A small self-supervised image encoder, trained from scratch.
Training: 6400 steps, batches of 256.
Rows from block 13 of a small self-supervised image encoder, named by matrix and row number. Rows with one number belong to one channel. Each number is 128 + 32 x the weight over its row's rms, rounded and kept within 0 to 255. All counts start at 0. Numbers have three digits each.
After each channel's rows are labels from the 100 images, of 14848, where the channel reaches its highest value: "responds to" is what is common among them; "colour at peak" is the nearest of a few named colours to the mean colour under the peak. Only what is clearly more common there than usual is listed. The data: microscope photos of single blood and bone marrow cells. In brackets: how many of the 100.
# convs1: 3x3 conv (model.blocks.13.convs.1.weight, 192x192x3x3, each kernel summed), inputs 39-77
# convs2: expand pointwise conv (model.blocks.13.convs.2.weight, 768x192x1x1, transposed), outputs 39-77

convs1.178:048098139149113124053051142073131132146101152097160155099187147182101125099161142049143126116161124066154111140184085
convs2.178:131132128112166149167118149110134152126146112107164108091181114125053143130115133157166206143180162168140142143160152
responds to: cell type: lymphocyte (48)
colour at peak: blue (54)

convs1.126:131235141113117174081073103126110134097136137098135122132160131127213141135150126108200016110085139161133209148118157
convs2.126:121172105128157114168189130044124121113134105126112167124091133204173149136138167104080165104110112144149105171163082
responds to: cell type: segmented neutrophil (92)
colour at peak: purple (81)

convs1.189:128130108127122126160089144164142117165066139142141138129130100112154160124118086125195159112143066126118105173105114
convs2.189:095143102117133160115107125100122140074128186139160119162131166081194082127159093102078143095142165133118110138149181
responds to: cell type: erythroblast (44)
colour at peak: purple (53)

convs1.117:137090105091132152143173153174105113118110148128105168155144095172115098068138134131119089054120051130134115086162109
convs2.117:115115162150207153157131128157159136125088137109055119118122118120171091118128129146161129161083125177114119134116154
responds to: cell type: artefact (68)
colour at peak: purple (88)

convs1.142:136148163141071139166091143149083122177127131129089144184151101154158110118112124183078149093140181162080122210130128
convs2.142:083080128140091187148148109188120124139156114141163095189080155173157114127149161162076036143112138142075214196152126
responds to: cell type: promyelocyte (54)
colour at peak: purple (74); blue (25)

convs1.40:165080156138141122121122095088107108087176215137077173119141106038157129120159071140085136200095114173071128073189087
convs2.40:168073167239129059124120148173169144122177155179165183108079147110114183113123140128123194151154121127108126128119124
responds to: cell type: eosinophil (55)
colour at peak: purple (57)

convs1.42:120137156170132153158137152166089109119067163130102078107130159137123173112134141191165218128093173168113074165093166
convs2.42:151078098180131149141151180196123168114119169141167210165152126154162153177076142111113097135173125186086157097123145
responds to: cell type: promyelocyte (40)
colour at peak: blue (53); purple (47)

convs1.128:167106095182117111129102166134107141135115107160123157108170155176128157081150094140121125103148110105138068081176114
convs2.128:118139119111072052103142131111158110097158173139061158077110152096132096125110118122124160095116163108138102085085105
responds to: smear: peripheral blood (37); cell type: eosinophil (27)
colour at peak: purple (58)

convs1.23:150163127123136125085168106057109136128130091142145136156116119165063109084117181092121125102135170148147239140133106
convs2.23:141132145135208104117097098132121121164128138110116081132130094106117094176101120131095143110112161122117158203134114
responds to: smear: peripheral blood (49)
colour at peak: purple (65)

convs1.130:126142149098152113135112107077130121170134111122148120128181133080144160118159153101115162139137106203153092162149134
convs2.130:130116082116088153068057157066168111154129129119109133145155139116122125092108139129146148106144131140192087066075139
responds to: smear: peripheral blood (84)
colour at peak: purple (89)

convs1.191:077146181172132131171137092161106109063127161113100084117117071095168086095136117198166086168067029121073102118148117
convs2.191:113130121120094087073109158104087145080149150135051148110149143106125115109112078161102122115116110131098111085125076
responds to: smear: peripheral blood (100); cell type: eosinophil (47)
colour at peak: grey (61)

convs1.0:137154096115147157158188144182113122113131171117143134152068069190161146119149090174144118143097102169104176135172175
convs2.0:096135100115138064098127073114169127143093154140094121087174131163175173126161113107153122134089062171102084103108085
responds to: cell type: blast (30); cell type: myeloblast (26); cell type: promyelocyte (25)
colour at peak: purple (58); blue (37)

convs1.145:110103094126166145116107158154116206126143130100133125215150128125112097101103150169075048124150102161173120111060164
convs2.145:141106129104124184103119174185109170128084102080128122110062110096134104132096128151085130147078131153173114106181133
responds to: cell type: artefact (33)
colour at peak: purple (71)

convs1.8:179108135141126146108228172151093103095137147142166188125107094127085163127102126086124174110121120094194143120142145
convs2.8:097115074119146098118123129164062121135142156138149083185185102157134106086139171107117079113107114095044130063091106
responds to: cell type: plasma cell (31); cell type: promyelocyte (26)
colour at peak: blue (42)

convs1.72:092134069117136159080092156169125140100170120128130108119125163073096105097134119120070079135067158149132112096177188
convs2.72:127134142083124159186143165131162186109096116131127196157121131127137176130099091163154156152114129163118076128186133
responds to: cell type: promyelocyte (35)
colour at peak: purple (51); blue (26)

convs1.183:122180147097069104107048094096110074149106084110104130127129103139121174131157104104206130079127134158126083143075105
convs2.183:097128181192172138102203131110188071101129144151128164065139147108122187104101157110169126119101141142092122119138138
responds to: cell type: segmented neutrophil (100); smear: peripheral blood (93)
colour at peak: purple (69)

convs1.48:096177135113155160155204124150173166148138129138171161117051119070127105112183115030136076099137074126156152104108170
convs2.48:148144073161137103107160120161097140066135158088073107137178106093146113135108131111075068083090117154123123192169117
responds to: cell type: artefact (60)
colour at peak: purple (83)

convs1.44:115114108125114159130098142155154128104161171125132127149145135106151136154166154164146037141092175093180136148116148
convs2.44:139152133090133175097142090112119187152119156158138096116118179155108141171109136128168149161093163167123151123095114
responds to: cell type: artefact (45); cell type: lymphocyte (39)
colour at peak: blue (41)

convs1.66:110135161131111127091189160161137060127070160118126122129123083156122147109160093102125071098084042145164155097099120
convs2.66:132100116124153160135145079113129212107120142138190158113170141165182167116126127128143167112110131155179150123128110
responds to: cell type: artefact (54)
colour at peak: purple (77)

convs1.15:150112126143156171103128131105133107148100096100116154113146104108063139027145127125065062136078212109115145151176139
convs2.15:165186117068131109138156166088100137040118124126128107117072116114108138064136149116109152131142122097168139089113107
responds to: cell type: band neutrophil (27)
colour at peak: purple (65); blue (30)

convs1.129:098158118116141131136098128094120068136088174143124103155095151123103162112112184064129072130115151095159129106125186
convs2.129:115118159059124177192136172125170134117106087150153112121155139115069130129171122162175135136131125096140087134115145
responds to: smear: peripheral blood (48)
colour at peak: blue (27)

convs1.110:150120127096138148154104093129129136095082128136144129099125084089108105117168139136104081158092183130099155105153136
convs2.110:124145068102117155062063157134149116095187104143095087105105114062106096165142139136158142131140128147149135085086107
responds to: cell type: erythroblast (36)
colour at peak: blue (42)

convs1.165:148185110138118118071122113051150127158151166157127146142141126179157185159141122084149057089068140188116137127123096
convs2.165:117139154116123159121160188152075087113133100163119123121157140057079105086120161093172135146149111092059135108047132
responds to: cell type: segmented neutrophil (98)
colour at peak: purple (76)

convs1.41:116158116085113150128053111063094105160138145180159096077092113187070117105131100116185090165150128160155142129082139
convs2.41:097108160107078124146150180194144112219081138135136132059176082117162172141133127107114175119166121161146081064105144
responds to: smear: peripheral blood (68); cell type: myeloblast (48)
colour at peak: purple (84)

convs1.187:075113121079118107177213134171089125068094159096134110133126109129129139106113145132122106131107148118148196187135122
convs2.187:150105066130136110161136106122199180142132115130137120137088113111255122091156150086116156144149097137148130108144108
responds to: cell type: proerythroblast (30); cell type: promyelocyte (27)
colour at peak: purple (53); blue (45)

convs1.55:100165149144058106101143140176094053123106188107119129137138167141102133140171126153147106144121077109098142123135116
convs2.55:123118140137131100130162155123114203082159143123113171146104120138137164165132176131101169120115104135156131170103125
responds to: smear: peripheral blood (94); cell type: segmented neutrophil (93)
colour at peak: pink (57)

convs1.105:162140134124114145145109109143163148134079146119130147108100108136096113083120067117128161169157161039147163149137109
convs2.105:168136103066141123173198157137130094128157109107154070118115107121118128139079060108126083154096120127099143124144216
responds to: cell type: erythroblast (90)
colour at peak: blue (61)

convs1.26:146083161188140157105130096126162116139118146149081148107143113134103120052200132177111127133056116068123114175176130
convs2.26:138142097118100101172109138140148138064132159110130057103030160065103105080110106153078141100152094150129100121129138
responds to: cell type: lymphocyte (52)
colour at peak: blue (48); purple (47)

convs1.59:084169095106074115132105098128112110151104138139089193134164084080195143094143125070112128109113158106110099124093121
convs2.59:098143113146108131124155157154175149184153103117125102104090145115014090106088133128166171104109133100146089137127129
responds to: cell type: erythroblast (58)
colour at peak: blue (56)

convs1.9:112120160130188132155135148114120110168131095135136126166161113076160122192174173152195090118161171176147161181208115
convs2.9:172097072116135091138141071169062121162107139135139051120047120097083124122132145115110116080139151138115074105054151
responds to: cell type: segmented neutrophil (43)
colour at peak: purple (72)

convs1.31:093090122119131134158134091122174087138035100153116154110092092122240078152131127130101174100118141243148150106127113
convs2.31:139158119157124133104146097096122164049124156097229206112113148163141126131095104109187167144136171067101137120175118
responds to: cell type: eosinophil (32)
colour at peak: purple (56)

convs1.160:112144124144117104123139151160169157101104165093160107140132106190139122120147148182165085202155159126109181136196155
convs2.160:112091111143145044111149107108123110117078128142178126126131124151125156105139163117122126152075116111137139119147094
responds to: cell type: blast (30)
colour at peak: blue (51)

convs1.85:182166094070098156119133095157089091117111097121127143095154139099137151107106128104123120080116212142133100111098125
convs2.85:200107188108170202092211137156108199193119113099183134095151180171180111191123163111126160089156119112154129176063111
responds to: cell type: segmented neutrophil (88)
colour at peak: purple (51); blue (31)

convs1.157:142097136176159155106104094117138130136132142096108140111130100028139148122113131070080160136117155118135216125128132
convs2.157:137143167109153129095085119148171096047129138159152098054006138174120141113092163066159155116116107145163160122160160
responds to: cell type: erythroblast (85)
colour at peak: blue (37)

convs1.156:181120191135140144132093134154127182196091093148070143132194101145139123099161088173139188098100114169095086094070117
convs2.156:107152135198152126107157090134149187131144105112154100147119106131174074134110057147151098104136111164163134109123079
responds to: cell type: lymphocyte (44)
colour at peak: purple (49)

convs1.73:114088117139120132126155123084123143097078176117139141088122149114105171099134111115107165128109054093113106149255083
convs2.73:124146142135123129118086124106085138131084154142190145132139152108160146163083101149100146154132091093059086079137144
responds to: cell type: promyelocyte (26)
colour at peak: purple (60); blue (33)

convs1.168:109173124098090142106081129113118118093102166054124115085130125092130123124147123098153154132096099167146224098186065
convs2.168:146176144153179064125150105146143181135116199136130128160179162115122152196113175145139114106152091124117111140180137
responds to: cell type: segmented neutrophil (92); smear: peripheral blood (44)
colour at peak: purple (90)

convs1.136:088139088069091152124085138039115135130125141142161165167109146112102133105094078122145132087056173150139081103146129
convs2.136:120153151129127120111130165110147153171180082117214145126174126126139158111124094111140146131101118093112094120142159
responds to: cell type: erythroblast (34)
colour at peak: blue (39)

convs1.150:133132124109154128119063140131146084098143114093123134159137114124096171138132150177098093070093121117171101142150124
convs2.150:116140114151140132109145116160138141138094076145091054087089100162146127073130168108120119193207142150129137163096103
responds to: smear: peripheral blood (95); cell type: lymphocyte (77)
colour at peak: purple (94)

convs1.51:091176161084122140130077131189153080123143148127139142095115112119114129114159093155125132095140091115135137145062151
convs2.51:117121137141142138133151129097092063135117114163129059127136162112129210101142132098123117132155113148130096119120170
responds to: cell type: erythroblast (71)
colour at peak: purple (48)

convs1.89:120149118108125141156107153110144078107101165085127116102140164128100130235129153187131183148169164155116205158161122
convs2.89:122131171099099104107096072113120144106190129076118107115158146129095152109149114101156140127127133137112139129151087
responds to: cell type: erythroblast (33)
colour at peak: black (43); blue (41)

convs1.153:150113164143104107132127192127147114091083158144090091106172103132130160087130128107130094100090132130157121140172134
convs2.153:127147137133119137141126104153094104142149107101125162118119101098103176082141082152092075127122099153084125119087135
responds to: cell type: artefact (35)
colour at peak: purple (54)

convs1.174:128125136131161146155152162134109111130168125146108086116152062159112136104169125133128108116098230160107168116134124
convs2.174:072104139116166167143103165127090153101138138138060091111148122123089141099143125124096118112113120138057106152100149
responds to: cell type: artefact (51)
colour at peak: blue (28)

convs1.172:176134133133161161124187171134138130066109132102104127109151146096129110142120168091017077081147193165149136133134109
convs2.172:099152101128103175138123140135101105178125178112110126130133098118091103089042178091080171145142085061114053113157107
responds to: cell type: band neutrophil (27)
colour at peak: purple (64); blue (28)

convs1.29:138106124127115138109142151116132146133096107078149111122215134062173076113138105151043154104169155118119120139218140
convs2.29:158139136077102128122119093084151112142169112075069140098027098124186083089116051134133168109121141107097098104144133
responds to: cell type: promyelocyte (67)
colour at peak: blue (68)

convs1.37:124122101147131126177167197213198122159104126134098145156130141193110153174126132206117101108150105168114126187042190
convs2.37:077103066092122083124097128128101103100120151123076135169158138055171111151060087111142122146127112127119087087113204
responds to: cell type: blast (54)
colour at peak: purple (86)

convs1.64:152063144128091126076157113100106152127150123140120123100169144101081158120114143097141083197126188170108160101184118
convs2.64:130108143077185114151008118138150129095134124091126096208124133106123132160099151155102188115108130108181165142111161
responds to: cell type: band neutrophil (55)
colour at peak: purple (88)

convs1.22:195141080114131144176149127184139162160193153144157122069145087164119161116143109182111153092177123127138143151105113
convs2.22:143175104121156156146061132185150130147133176117093096073159121159180172157135170206141122139140127130126140134112119
responds to: cell type: artefact (44)
colour at peak: purple (70)

convs1.92:164152075093075142083149170174098086090113133060126117103131121101158097110077099089231096111091080147140234077094142
convs2.92:146166124101089115098124186137137211154117138078159145100090174164125188110123170077172088129156154110159158115183110
responds to: cell type: segmented neutrophil (73)
colour at peak: purple (61)

convs1.76:177114192140153126150160120129206157139138115128136169166134166156171156134153135131106174156111154215114087184137167
convs2.76:043086138099138129092107091119177061094098095178109143119140093136120141093106103108117152108076105155159097163110156
responds to: cell type: segmented neutrophil (47)
colour at peak: purple (72); blue (25)

convs1.27:141124083126093145134094146095044081156089213167084089091134105118146148130155107151101049134113217134132082092156119
convs2.27:188132117088107143138075155110148152103167146101143143172178128134091117112163115110170106151105179111163172117138082
responds to: cell type: erythroblast (39)
colour at peak: blue (38)

convs1.162:050159139157121167146150126102152127144154194165122133115116121133174137109132140124150132161106200054124104111102155
convs2.162:117101090145133198145082126104076146115077098117226132137127155116134136136163126126123100113169118094096126140116172
responds to: cell type: band neutrophil (30)
colour at peak: purple (83)

convs1.141:139115105087085133099066065117076139081159147113093117160155142091140096099126159159086173097128119119094099102106143
convs2.141:073142151054137229126103185139088130081137124153117131111143178165054193164160125106098149100150131161099187170140097
responds to: cell type: lymphocyte (34)
colour at peak: blue (51)