A small self-supervised image encoder, trained from scratch.
Model: 6.8M parameters, 48-pixel images, arch resnet_bottleneck, activation hardswish, depths [6, 6, 6], widths [192, 384, 768].
Training: muon at rate 0.002, 6400 steps.
Data: trained on microscope photos of single blood and bone marrow cells, 194171 training examples, 8.4 epochs.
Rows from block 12 of a small self-supervised image encoder, named by matrix and row number. Rows with one number belong to one channel. Each number is 128 + 32 x the weight over its row's rms, rounded and kept within 0 to 255. All counts start at 0. Numbers have three digits each.
After each channel's rows are labels from the 100 images, of 14848, where the channel reaches its highest value: "strongest on" is what is common among them. Only what is clearly more common there than usual is listed. The data: microscope photos of single blood and bone marrow cells. In brackets: how many of the 100.
# convs1: 3x3 conv, stride 2 (model.blocks.12.convs.1.weight, 192x192x3x3, each kernel summed), inputs 0-95
# convs2: expand pointwise conv (model.blocks.12.convs.2.weight, 768x192x1x1, transposed), outputs 0-109

convs1.78:093099171083087063136110110086118184116183149145148174169161120136111163103148186158100201122132143126089093125146087150184140235149165103152112162129162090124165080111152138173131143131111168124156136129150128104103138075118136128120112136137154171116120143117124152129164115121165105124
convs2.78:131106131136108102140128190170101112092164101115084097106086114161152149180132117084124110153135133095131126191142100150154141143107218129177144072155102151137113110175147129145171088133110155117113123131167141082148092112103102137085108139106168073176156120109180160136126216116136136131142123125072135121151124110147126068111145
strongest on: cell type: segmented neutrophil (51); cell type: erythroblast (47)

convs1.30:141132122160168103129078101187109099099133101126153127131123114054092135135145105159126145149168104146146132138095247110123126098051139154123131098112133117089126127109106121151163162153123110140138138150119199138164106135120109112137101217184122151059146148117078192134104173180180111167
convs2.30:127234136148163131156158111156148128153080120130116125108055162164124151100134085111163058145122148130179116119096078090160096113048144148194136159170164152102126114154123187099124123116158097155093091100143144110178159086151165113124141147157160051125115066159120132099143100109153141053112138148163083089078103126068110095160153
strongest on: cell type: promyelocyte (32)

convs1.61:144048150100133130112153121146168131182156138106132132145152170122090098111092165087186191117052186149128119085114149077113155156071137165141120172145109135036101084135099117154111106127118136172112086167139095127087166109121076167180118166160143109180108155094114137127151157110110119156
convs2.61:155116108187127120153098078083077083095103129102072135109084221119152132144140082138110125096143152130159098141158098129156064056153173090091168069169096112144215172145150115145133144121078083149106146079164150094176139159130131128140091159085159114169138111093111100097149167115137168143110139118114096080127129131153141146098126
strongest on: cell type: plasma cell (27); cell type: promyelocyte (25)

convs1.10:200166200124102133108150139114118141116110092147168145148128133130136081175122135086126135140143186159114095118103095127106135098180108127107118099072163125165152105102130106109110128145111181119108121135171074123115102127123196148150095061145155088174136174118166125145169148165065130145
convs2.10:134101150156134130105141134069171098120141153182179092181139098129120153152150160169158108117119132142186094094111120099136169144154162115103148171108093093136130128147135152054126193110127056105193051180138186110128123074106138173165176135115120112124099160052183118113112060182149118105096125180179134130133087135129121168127127
strongest on: cell type: erythroblast (69)

convs1.120:088097120124208156112121118137127165102110125125196090149100131147140132133115098063145149132101102120099128093152107159171115163187160154176177128114131109099155097117134090131097134086162129162169181078179098106139091138189109150126178093085129061128136160092103164126101164171076143116
convs2.120:149115136105131079157123080114108096147151137070163144138068145163106112101096111127164129099139162131102070137108103051122117175128168132081076142220071130148123146142130061108125089155131174154098112198090146128118124143092132101118097103115176140138104110114158103092078105095105143112140149155068156168124110221132147162118138
strongest on: smear: peripheral blood (56); cell type: eosinophil (27)

convs1.67:141169167148141133126159103177196107140138088144090134128113149255139179145097096129140113098196140146135149148124082156176153166127167071108151122146134181189124139120151151124117120185100132153108171067137106119155110141131112119159119114133088156226128110145094158092095155112071152108
convs2.67:077127074127139116107122106075115127149182140107118124125098111148064113119135125076147150154112129116135121179099119137112083103117141052122121117092121135084110105255118079206143128143105185113119115095058141103150118074125152087124100118135104075136063142192129101098128125127116125105195125091114073085149139126152134111111122
strongest on: cell type: artefact (86)

convs1.36:139142151126125126103112124132159115110092160110138102131185122163117187094154175103194093094094112165104113139149159149146137190174127129145116157193124172097120120134116150139155200137123175170123127120132070127187069144126120111138076091133170164188135126177097124099186126149121192134
convs2.36:123153170102171125118137154124133137190166117121120145120172115111129139113106127121182137182159121115139153111127116146203122147140079160127156099147240069112112097076143126216108048215074168168111161151153120159154183116087151141110045126118090124156127104127128095152161182154150127115078127150094055093141151133127105171110092
strongest on: cell type: artefact (25)

convs1.39:122125091129096089155141150187141140151073056157156100062119131103092090100125187107180111137051114148145173126123128134097148089122130090186135145178166163085102127114142133118116105128151159239109142182166070127142140153129124126096084138160127118125062151132217100094141113148125130147
convs2.39:095190104167115093021133065146117114148072141124118147127065158174119198116107112113128129109129085113157162120147156122138078121087138138113164101127169156128164131132148112153154222105124052128082199140105123141163051085122101124122122129124123155138133099149091045166100124116141155121112154128155060103138073148155093137081141
strongest on: smear: peripheral blood (80); cell type: eosinophil (28)

convs1.79:164174148134174074130073145166102129091117167077132175156112125130117145120129166152131154160106092114106102140240197127099092161147116122115157141160122113182125143066092115112150159133133102087085144118147117120171149142110126122171149136094146137052106137112163103146155104164112031085
convs2.79:106158098130154121108123101150134114121122118132127170130185123166077170154136137056128168134105134100112176125151101106159105161073151165151112115155090156110155110131161109129162146114143176100145140136100097085151129075137154137153154119107082183128127017138146152140072179104133123131158091083126095112104139086108095163131146
strongest on: cell type: segmented neutrophil (91); smear: peripheral blood (51)

convs1.147:111105099112112088124153132184103113103084147172110146130110142099094145150125120130131170089106131145083097161113143102092106170115146143189124227214121142144094109111148080149159154125045126084081138082099147122145114094105206096101127128112094153183115100147116149116191098146182130120
convs2.147:133149072134132087115110076154106151135116142144073135145111117076116124173123138145101107106120128139102124138087119119100124149091145122197134150134115034122102072131194101183131089122114123086023131180135128114128120126143179217129107102133160139096118135100170142125113117173124061125143137113098136138123116230149128195148132
strongest on: cell type: segmented neutrophil (99); smear: peripheral blood (70)

convs1.170:152101104162134087166159073211120120130141093118140066093129159119126162116155190073154109057094126104118139166117131094090136129155154138149129126124105195121138094069144143139127069048169122160233153079097061167092165090145099102131107160167105130142108142093060142093100091136126123116
convs2.170:104187135163124129131119197206139097133073072163148095134125144153138158105127166135147071119110150148139123053144159130097131157145109085160209177072135133138117118080100118107108111108132098178126149131124120180127138054150156143191072157123139133137122080104209128162150128131157122109150111085180156135140100145132103126141122
strongest on: cell type: lymphocyte (61)

convs1.125:196114115140138099092143110109122087168177133082126053188137155095115138188112201175191105103103186112118163172109137088146132088125082113123027153095121138148112155107106171141074130087147091164139183116106088120096131155085128194136145144093115145119112159128104141144066115095141120120
convs2.125:149153153207138100105121127124152143131106157158137177103125151039105121077131142109094178124161122124124124153081112141097136217111085143087166138084137073153156115099137099076124131087195121108109096131119128073134098042134127086115102146095086096154162144155082114104143113124085206117130153106104099162159052106156132121131110
strongest on: cell type: promyelocyte (31)

convs1.122:143104141126144147141116120149181091143171115140141121191149205053117147138112157171195188123139166115117143156114144137118151089160100181167080126124094142169163130073145082160095127134156043107117041136104169118154092100193121162135111142150110145093126124092120162130102203119145157133
convs2.122:150135110098119095133084161142133112146200062111191135139141115142113120093129118108152082147077109116143120170095129111121140163131176082110120108098118071074128139181093128130090118112133116110122141144151130098100181161150109095136154116128153135158122218127105145092138094094136159130081105183113168122107083120102110095108093
strongest on: cell type: band neutrophil (41)

convs1.152:143100169160083158131096105125118112143162147191133058086133168159117110165149089166131119162162126144141119116130136112124106105096161099159135087152161126162140147171126115121115081120055122134138139156144077160101176147158118157170177115177101117179103138107062102070117188133116137152
convs2.152:138083100114108108162166091064103099184119131096041121153155173103100079075134130130141150131116117135130105135173092108163139088141117155093084110134153141099097134207156083047100093158117154146124120139103163104119104145120139129141160085145130062159141214119190255081072104142127103120181171142141109035102158124135135159132102
strongest on: cell type: artefact (77)

convs1.22:134128142143095140121154105128123145152165084106114104178171109141099104104091190144192134099103150117065043090120126101131153159128080135032133133142149128124186099088097118057113146102172097155105153105133122102104107088131085123170132144144134066133131113091148125133130126156117124127
convs2.22:134136121145126117097145121147150100101074144127160140099086127166127144098128104141122176122190114132087143129121139090111082123131182123106108080131111099104155105094097106120154152059126134154144101173159135117133086153093123159137104150115080212146117151134127138188122140107103217123152122119130194165100114130130120129154131
strongest on: cell type: band neutrophil (45)

convs1.0:128140144189139114136174148130111092158107086132161141090160184133095105184126087140177127116118168172090108110139154143113118116145156109143175170130146127134119176156125095158156122117113176153098083097162109107131095092073204131110098097075164077162123086140161151070166165124103113113
convs2.0:113085116123124174201131165160121184124038112170155074124255133090141124093091112149126164120123147099181139096148130161163167186183133139133148147189151079099137118080118126170135179113125137140149124108130136117139144182108099159133158139136167099072176129120110129112161112152144110116108130121165175154171100118133130128128080
strongest on: cell type: lymphocyte (48)

convs1.175:128087144129112094088143131077091119181088110161116071112127131133086168191115191145148131146138105120157128134120102143080176112108121106148107160153113190119136112109103079128108110148098135176070122116091152109106122123148102099150145143152090076115105101124169137134157130116210169096
convs2.175:125137149163113125122142184114130097117116091098110148137155146106129094112122159122095121155109147133096105087111135133164140225114122101136117092086124162107188113088207163111152106163152107114127131118108169076134129112171151115117161157116139198194172121109127112141110090124118142173105118119124035125177127183130121138108126
strongest on: cell type: segmented neutrophil (95); smear: peripheral blood (94)

convs1.188:125074115134150150140124107131162162096094134103186133093144121053132105161107152221176128137149102081132082097092156099068156128152135102096100129158140114191170136131127123103095203113121128152126146174116100097118109166152150196076096090127121156085142107157134127069177169121145137152
convs2.188:107175162171185148087083128128155123145085102137131168094121158162113088126086101094105186150155101105140093132127163167149120099089133097157096169102163153095195121109170085159123147151086130135174077118117079194107065115115118176107199114137107120068135164107200196145155133105125103106128126114115121120117139138141146067115126
strongest on: cell type: segmented neutrophil (81)

convs1.3:181110144119128127112171076127165115143104148099142096166140081118092155141123153210166145142097150098128080157129126123116161126183120054123077085122252129161174163118138146138117187086177163189131164148151114145132069093111173124026111101057137179144142123172184154118135117119175115120
convs2.3:089117121146090134137141138135139176130126119154165099126122154090107159120099102113127151079127096103092142115134125215062143095135152121086118155122185126138142164150113149162121134198141079143138109182145103148100121131138081134176163164121127150086158129155201145124150086139138012154156114159135170131106090079149112123141132
strongest on: cell type: segmented neutrophil (42); cell type: band neutrophil (37)

convs1.85:085107163120155096127152086129147114154164064165134121095115137140118096167157135126105134151123118135160139113133134106204127131111097171108149122126167130011116157130112086145087135119123118109145084130179131144144137129141077123164091116120197116149038080095170124139105111152107145121
convs2.85:136114141148152098126089074134144170079131125187131087205119103137157112074141141141130175087183112124108118112133193090166151076123136061097164080151085171144125170138169070090119162102155059159163102191133153147190153131155126101150116146095150123162112142147193128105191106083148144171118128164095187114136086252120168127117126
strongest on: cell type: erythroblast (74)

convs1.142:108118158119093129117105083150210141162106132216122144159144141223125103099122140131086037167162145139166185181118108121136137074128124045064076106114112173145119163122177181106066121150071071128133138126114090164115100133129152104073128138107073118158156125053118110112112087099149121163
convs2.142:129185156111125158020108148102108097142074159112119123139102125132137173150115053114171094107122152143056119147162115069193079105160110059128073151133146141107116136057162141085143105181113132161138121126150159060103115054103124163112081119177128139129069029137132051108121140120140110127097132092154103081115114107110129094136124
strongest on: cell type: artefact (58)

convs1.107:177128182091164085085180080149121054168175166129119130126095181082135087114135112112191198157142175142119161129133230085138099108095128145143104098085101154119108143150118102088115127096143122116083126171142111117148168133114115160115078173157141151083133178145146141168089162091114046128
convs2.107:129162136210076121113148122158148139116144148164114158085068090096107165142127104118126152097219128111076081122156139134124111156130082162086139105112077142161116121146155108146135077093043109116116104155149059090147157109089110142118104161102116060145150109136113151127106103119126097127118081135116150079167155144107124116136093
strongest on: cell type: plasma cell (31)

convs1.164:110179151121162098119131135142158114096102105105095150194160135122137130101124137151105161175154177206117204158122116120092142189110119150164170128128091127093063136095113188142193084040118134127147166103094110121119111107108183103096109101053151160145131142208169173104099130131147148143
convs2.164:131138115134135105105129158104109144101185125135126124153147104119127155147144190086099091113117120146145126087094150109194109019110218100136158169146132102137145096078032213178076114110141082105129116120135127084124132199086101131127160155066137147118126180146153156076139163110136107102138130105108168085157156109187101087164033
strongest on: smear: peripheral blood (99); cell type: basophil (27); cell type: monocyte (25)

convs1.34:177122150129132120126077060156127158129091134161144154146128185163148110115193172133133188138136104135094136109138102157118130144143179134170085069176140086133143144158125155127101106147101080151136166101135130162164048129174074159100116023135130119177112177096141087113130157155109168122
convs2.34:145180122152073133097128157131070131165104075103139133103136141205138160127108125127138132108115112131119125124125131191134090158180159118154142116141172179147120181128102135137158117171111146097192182109093160173210158235189125119107123161107082127121086218104182235141145132157121116156158126134123084160132133145228119132151121
strongest on: cell type: lymphocyte (69)

convs1.106:109096121156104140153148081120137112119084161132113138141054165140131088110137084085166154137136131117117161090081193125113136120102107096147095106151131119079166111139087122129172169174141127101126121143146128112223196144159078136193140147236105141164099110148115129111085158101109141174
convs2.106:127124122111111087194129084161114108150112167126106135136096136150072150092151045117149151156117132143094133162137164045099089104139049047160107139112128093163153104167120102165107112120119121112126138086134102119125130057086087100158098117111149049147169104130155143197161144087099115147146108139103073093091124099132095092129117
strongest on: cell type: plasma cell (47); cell type: promyelocyte (33)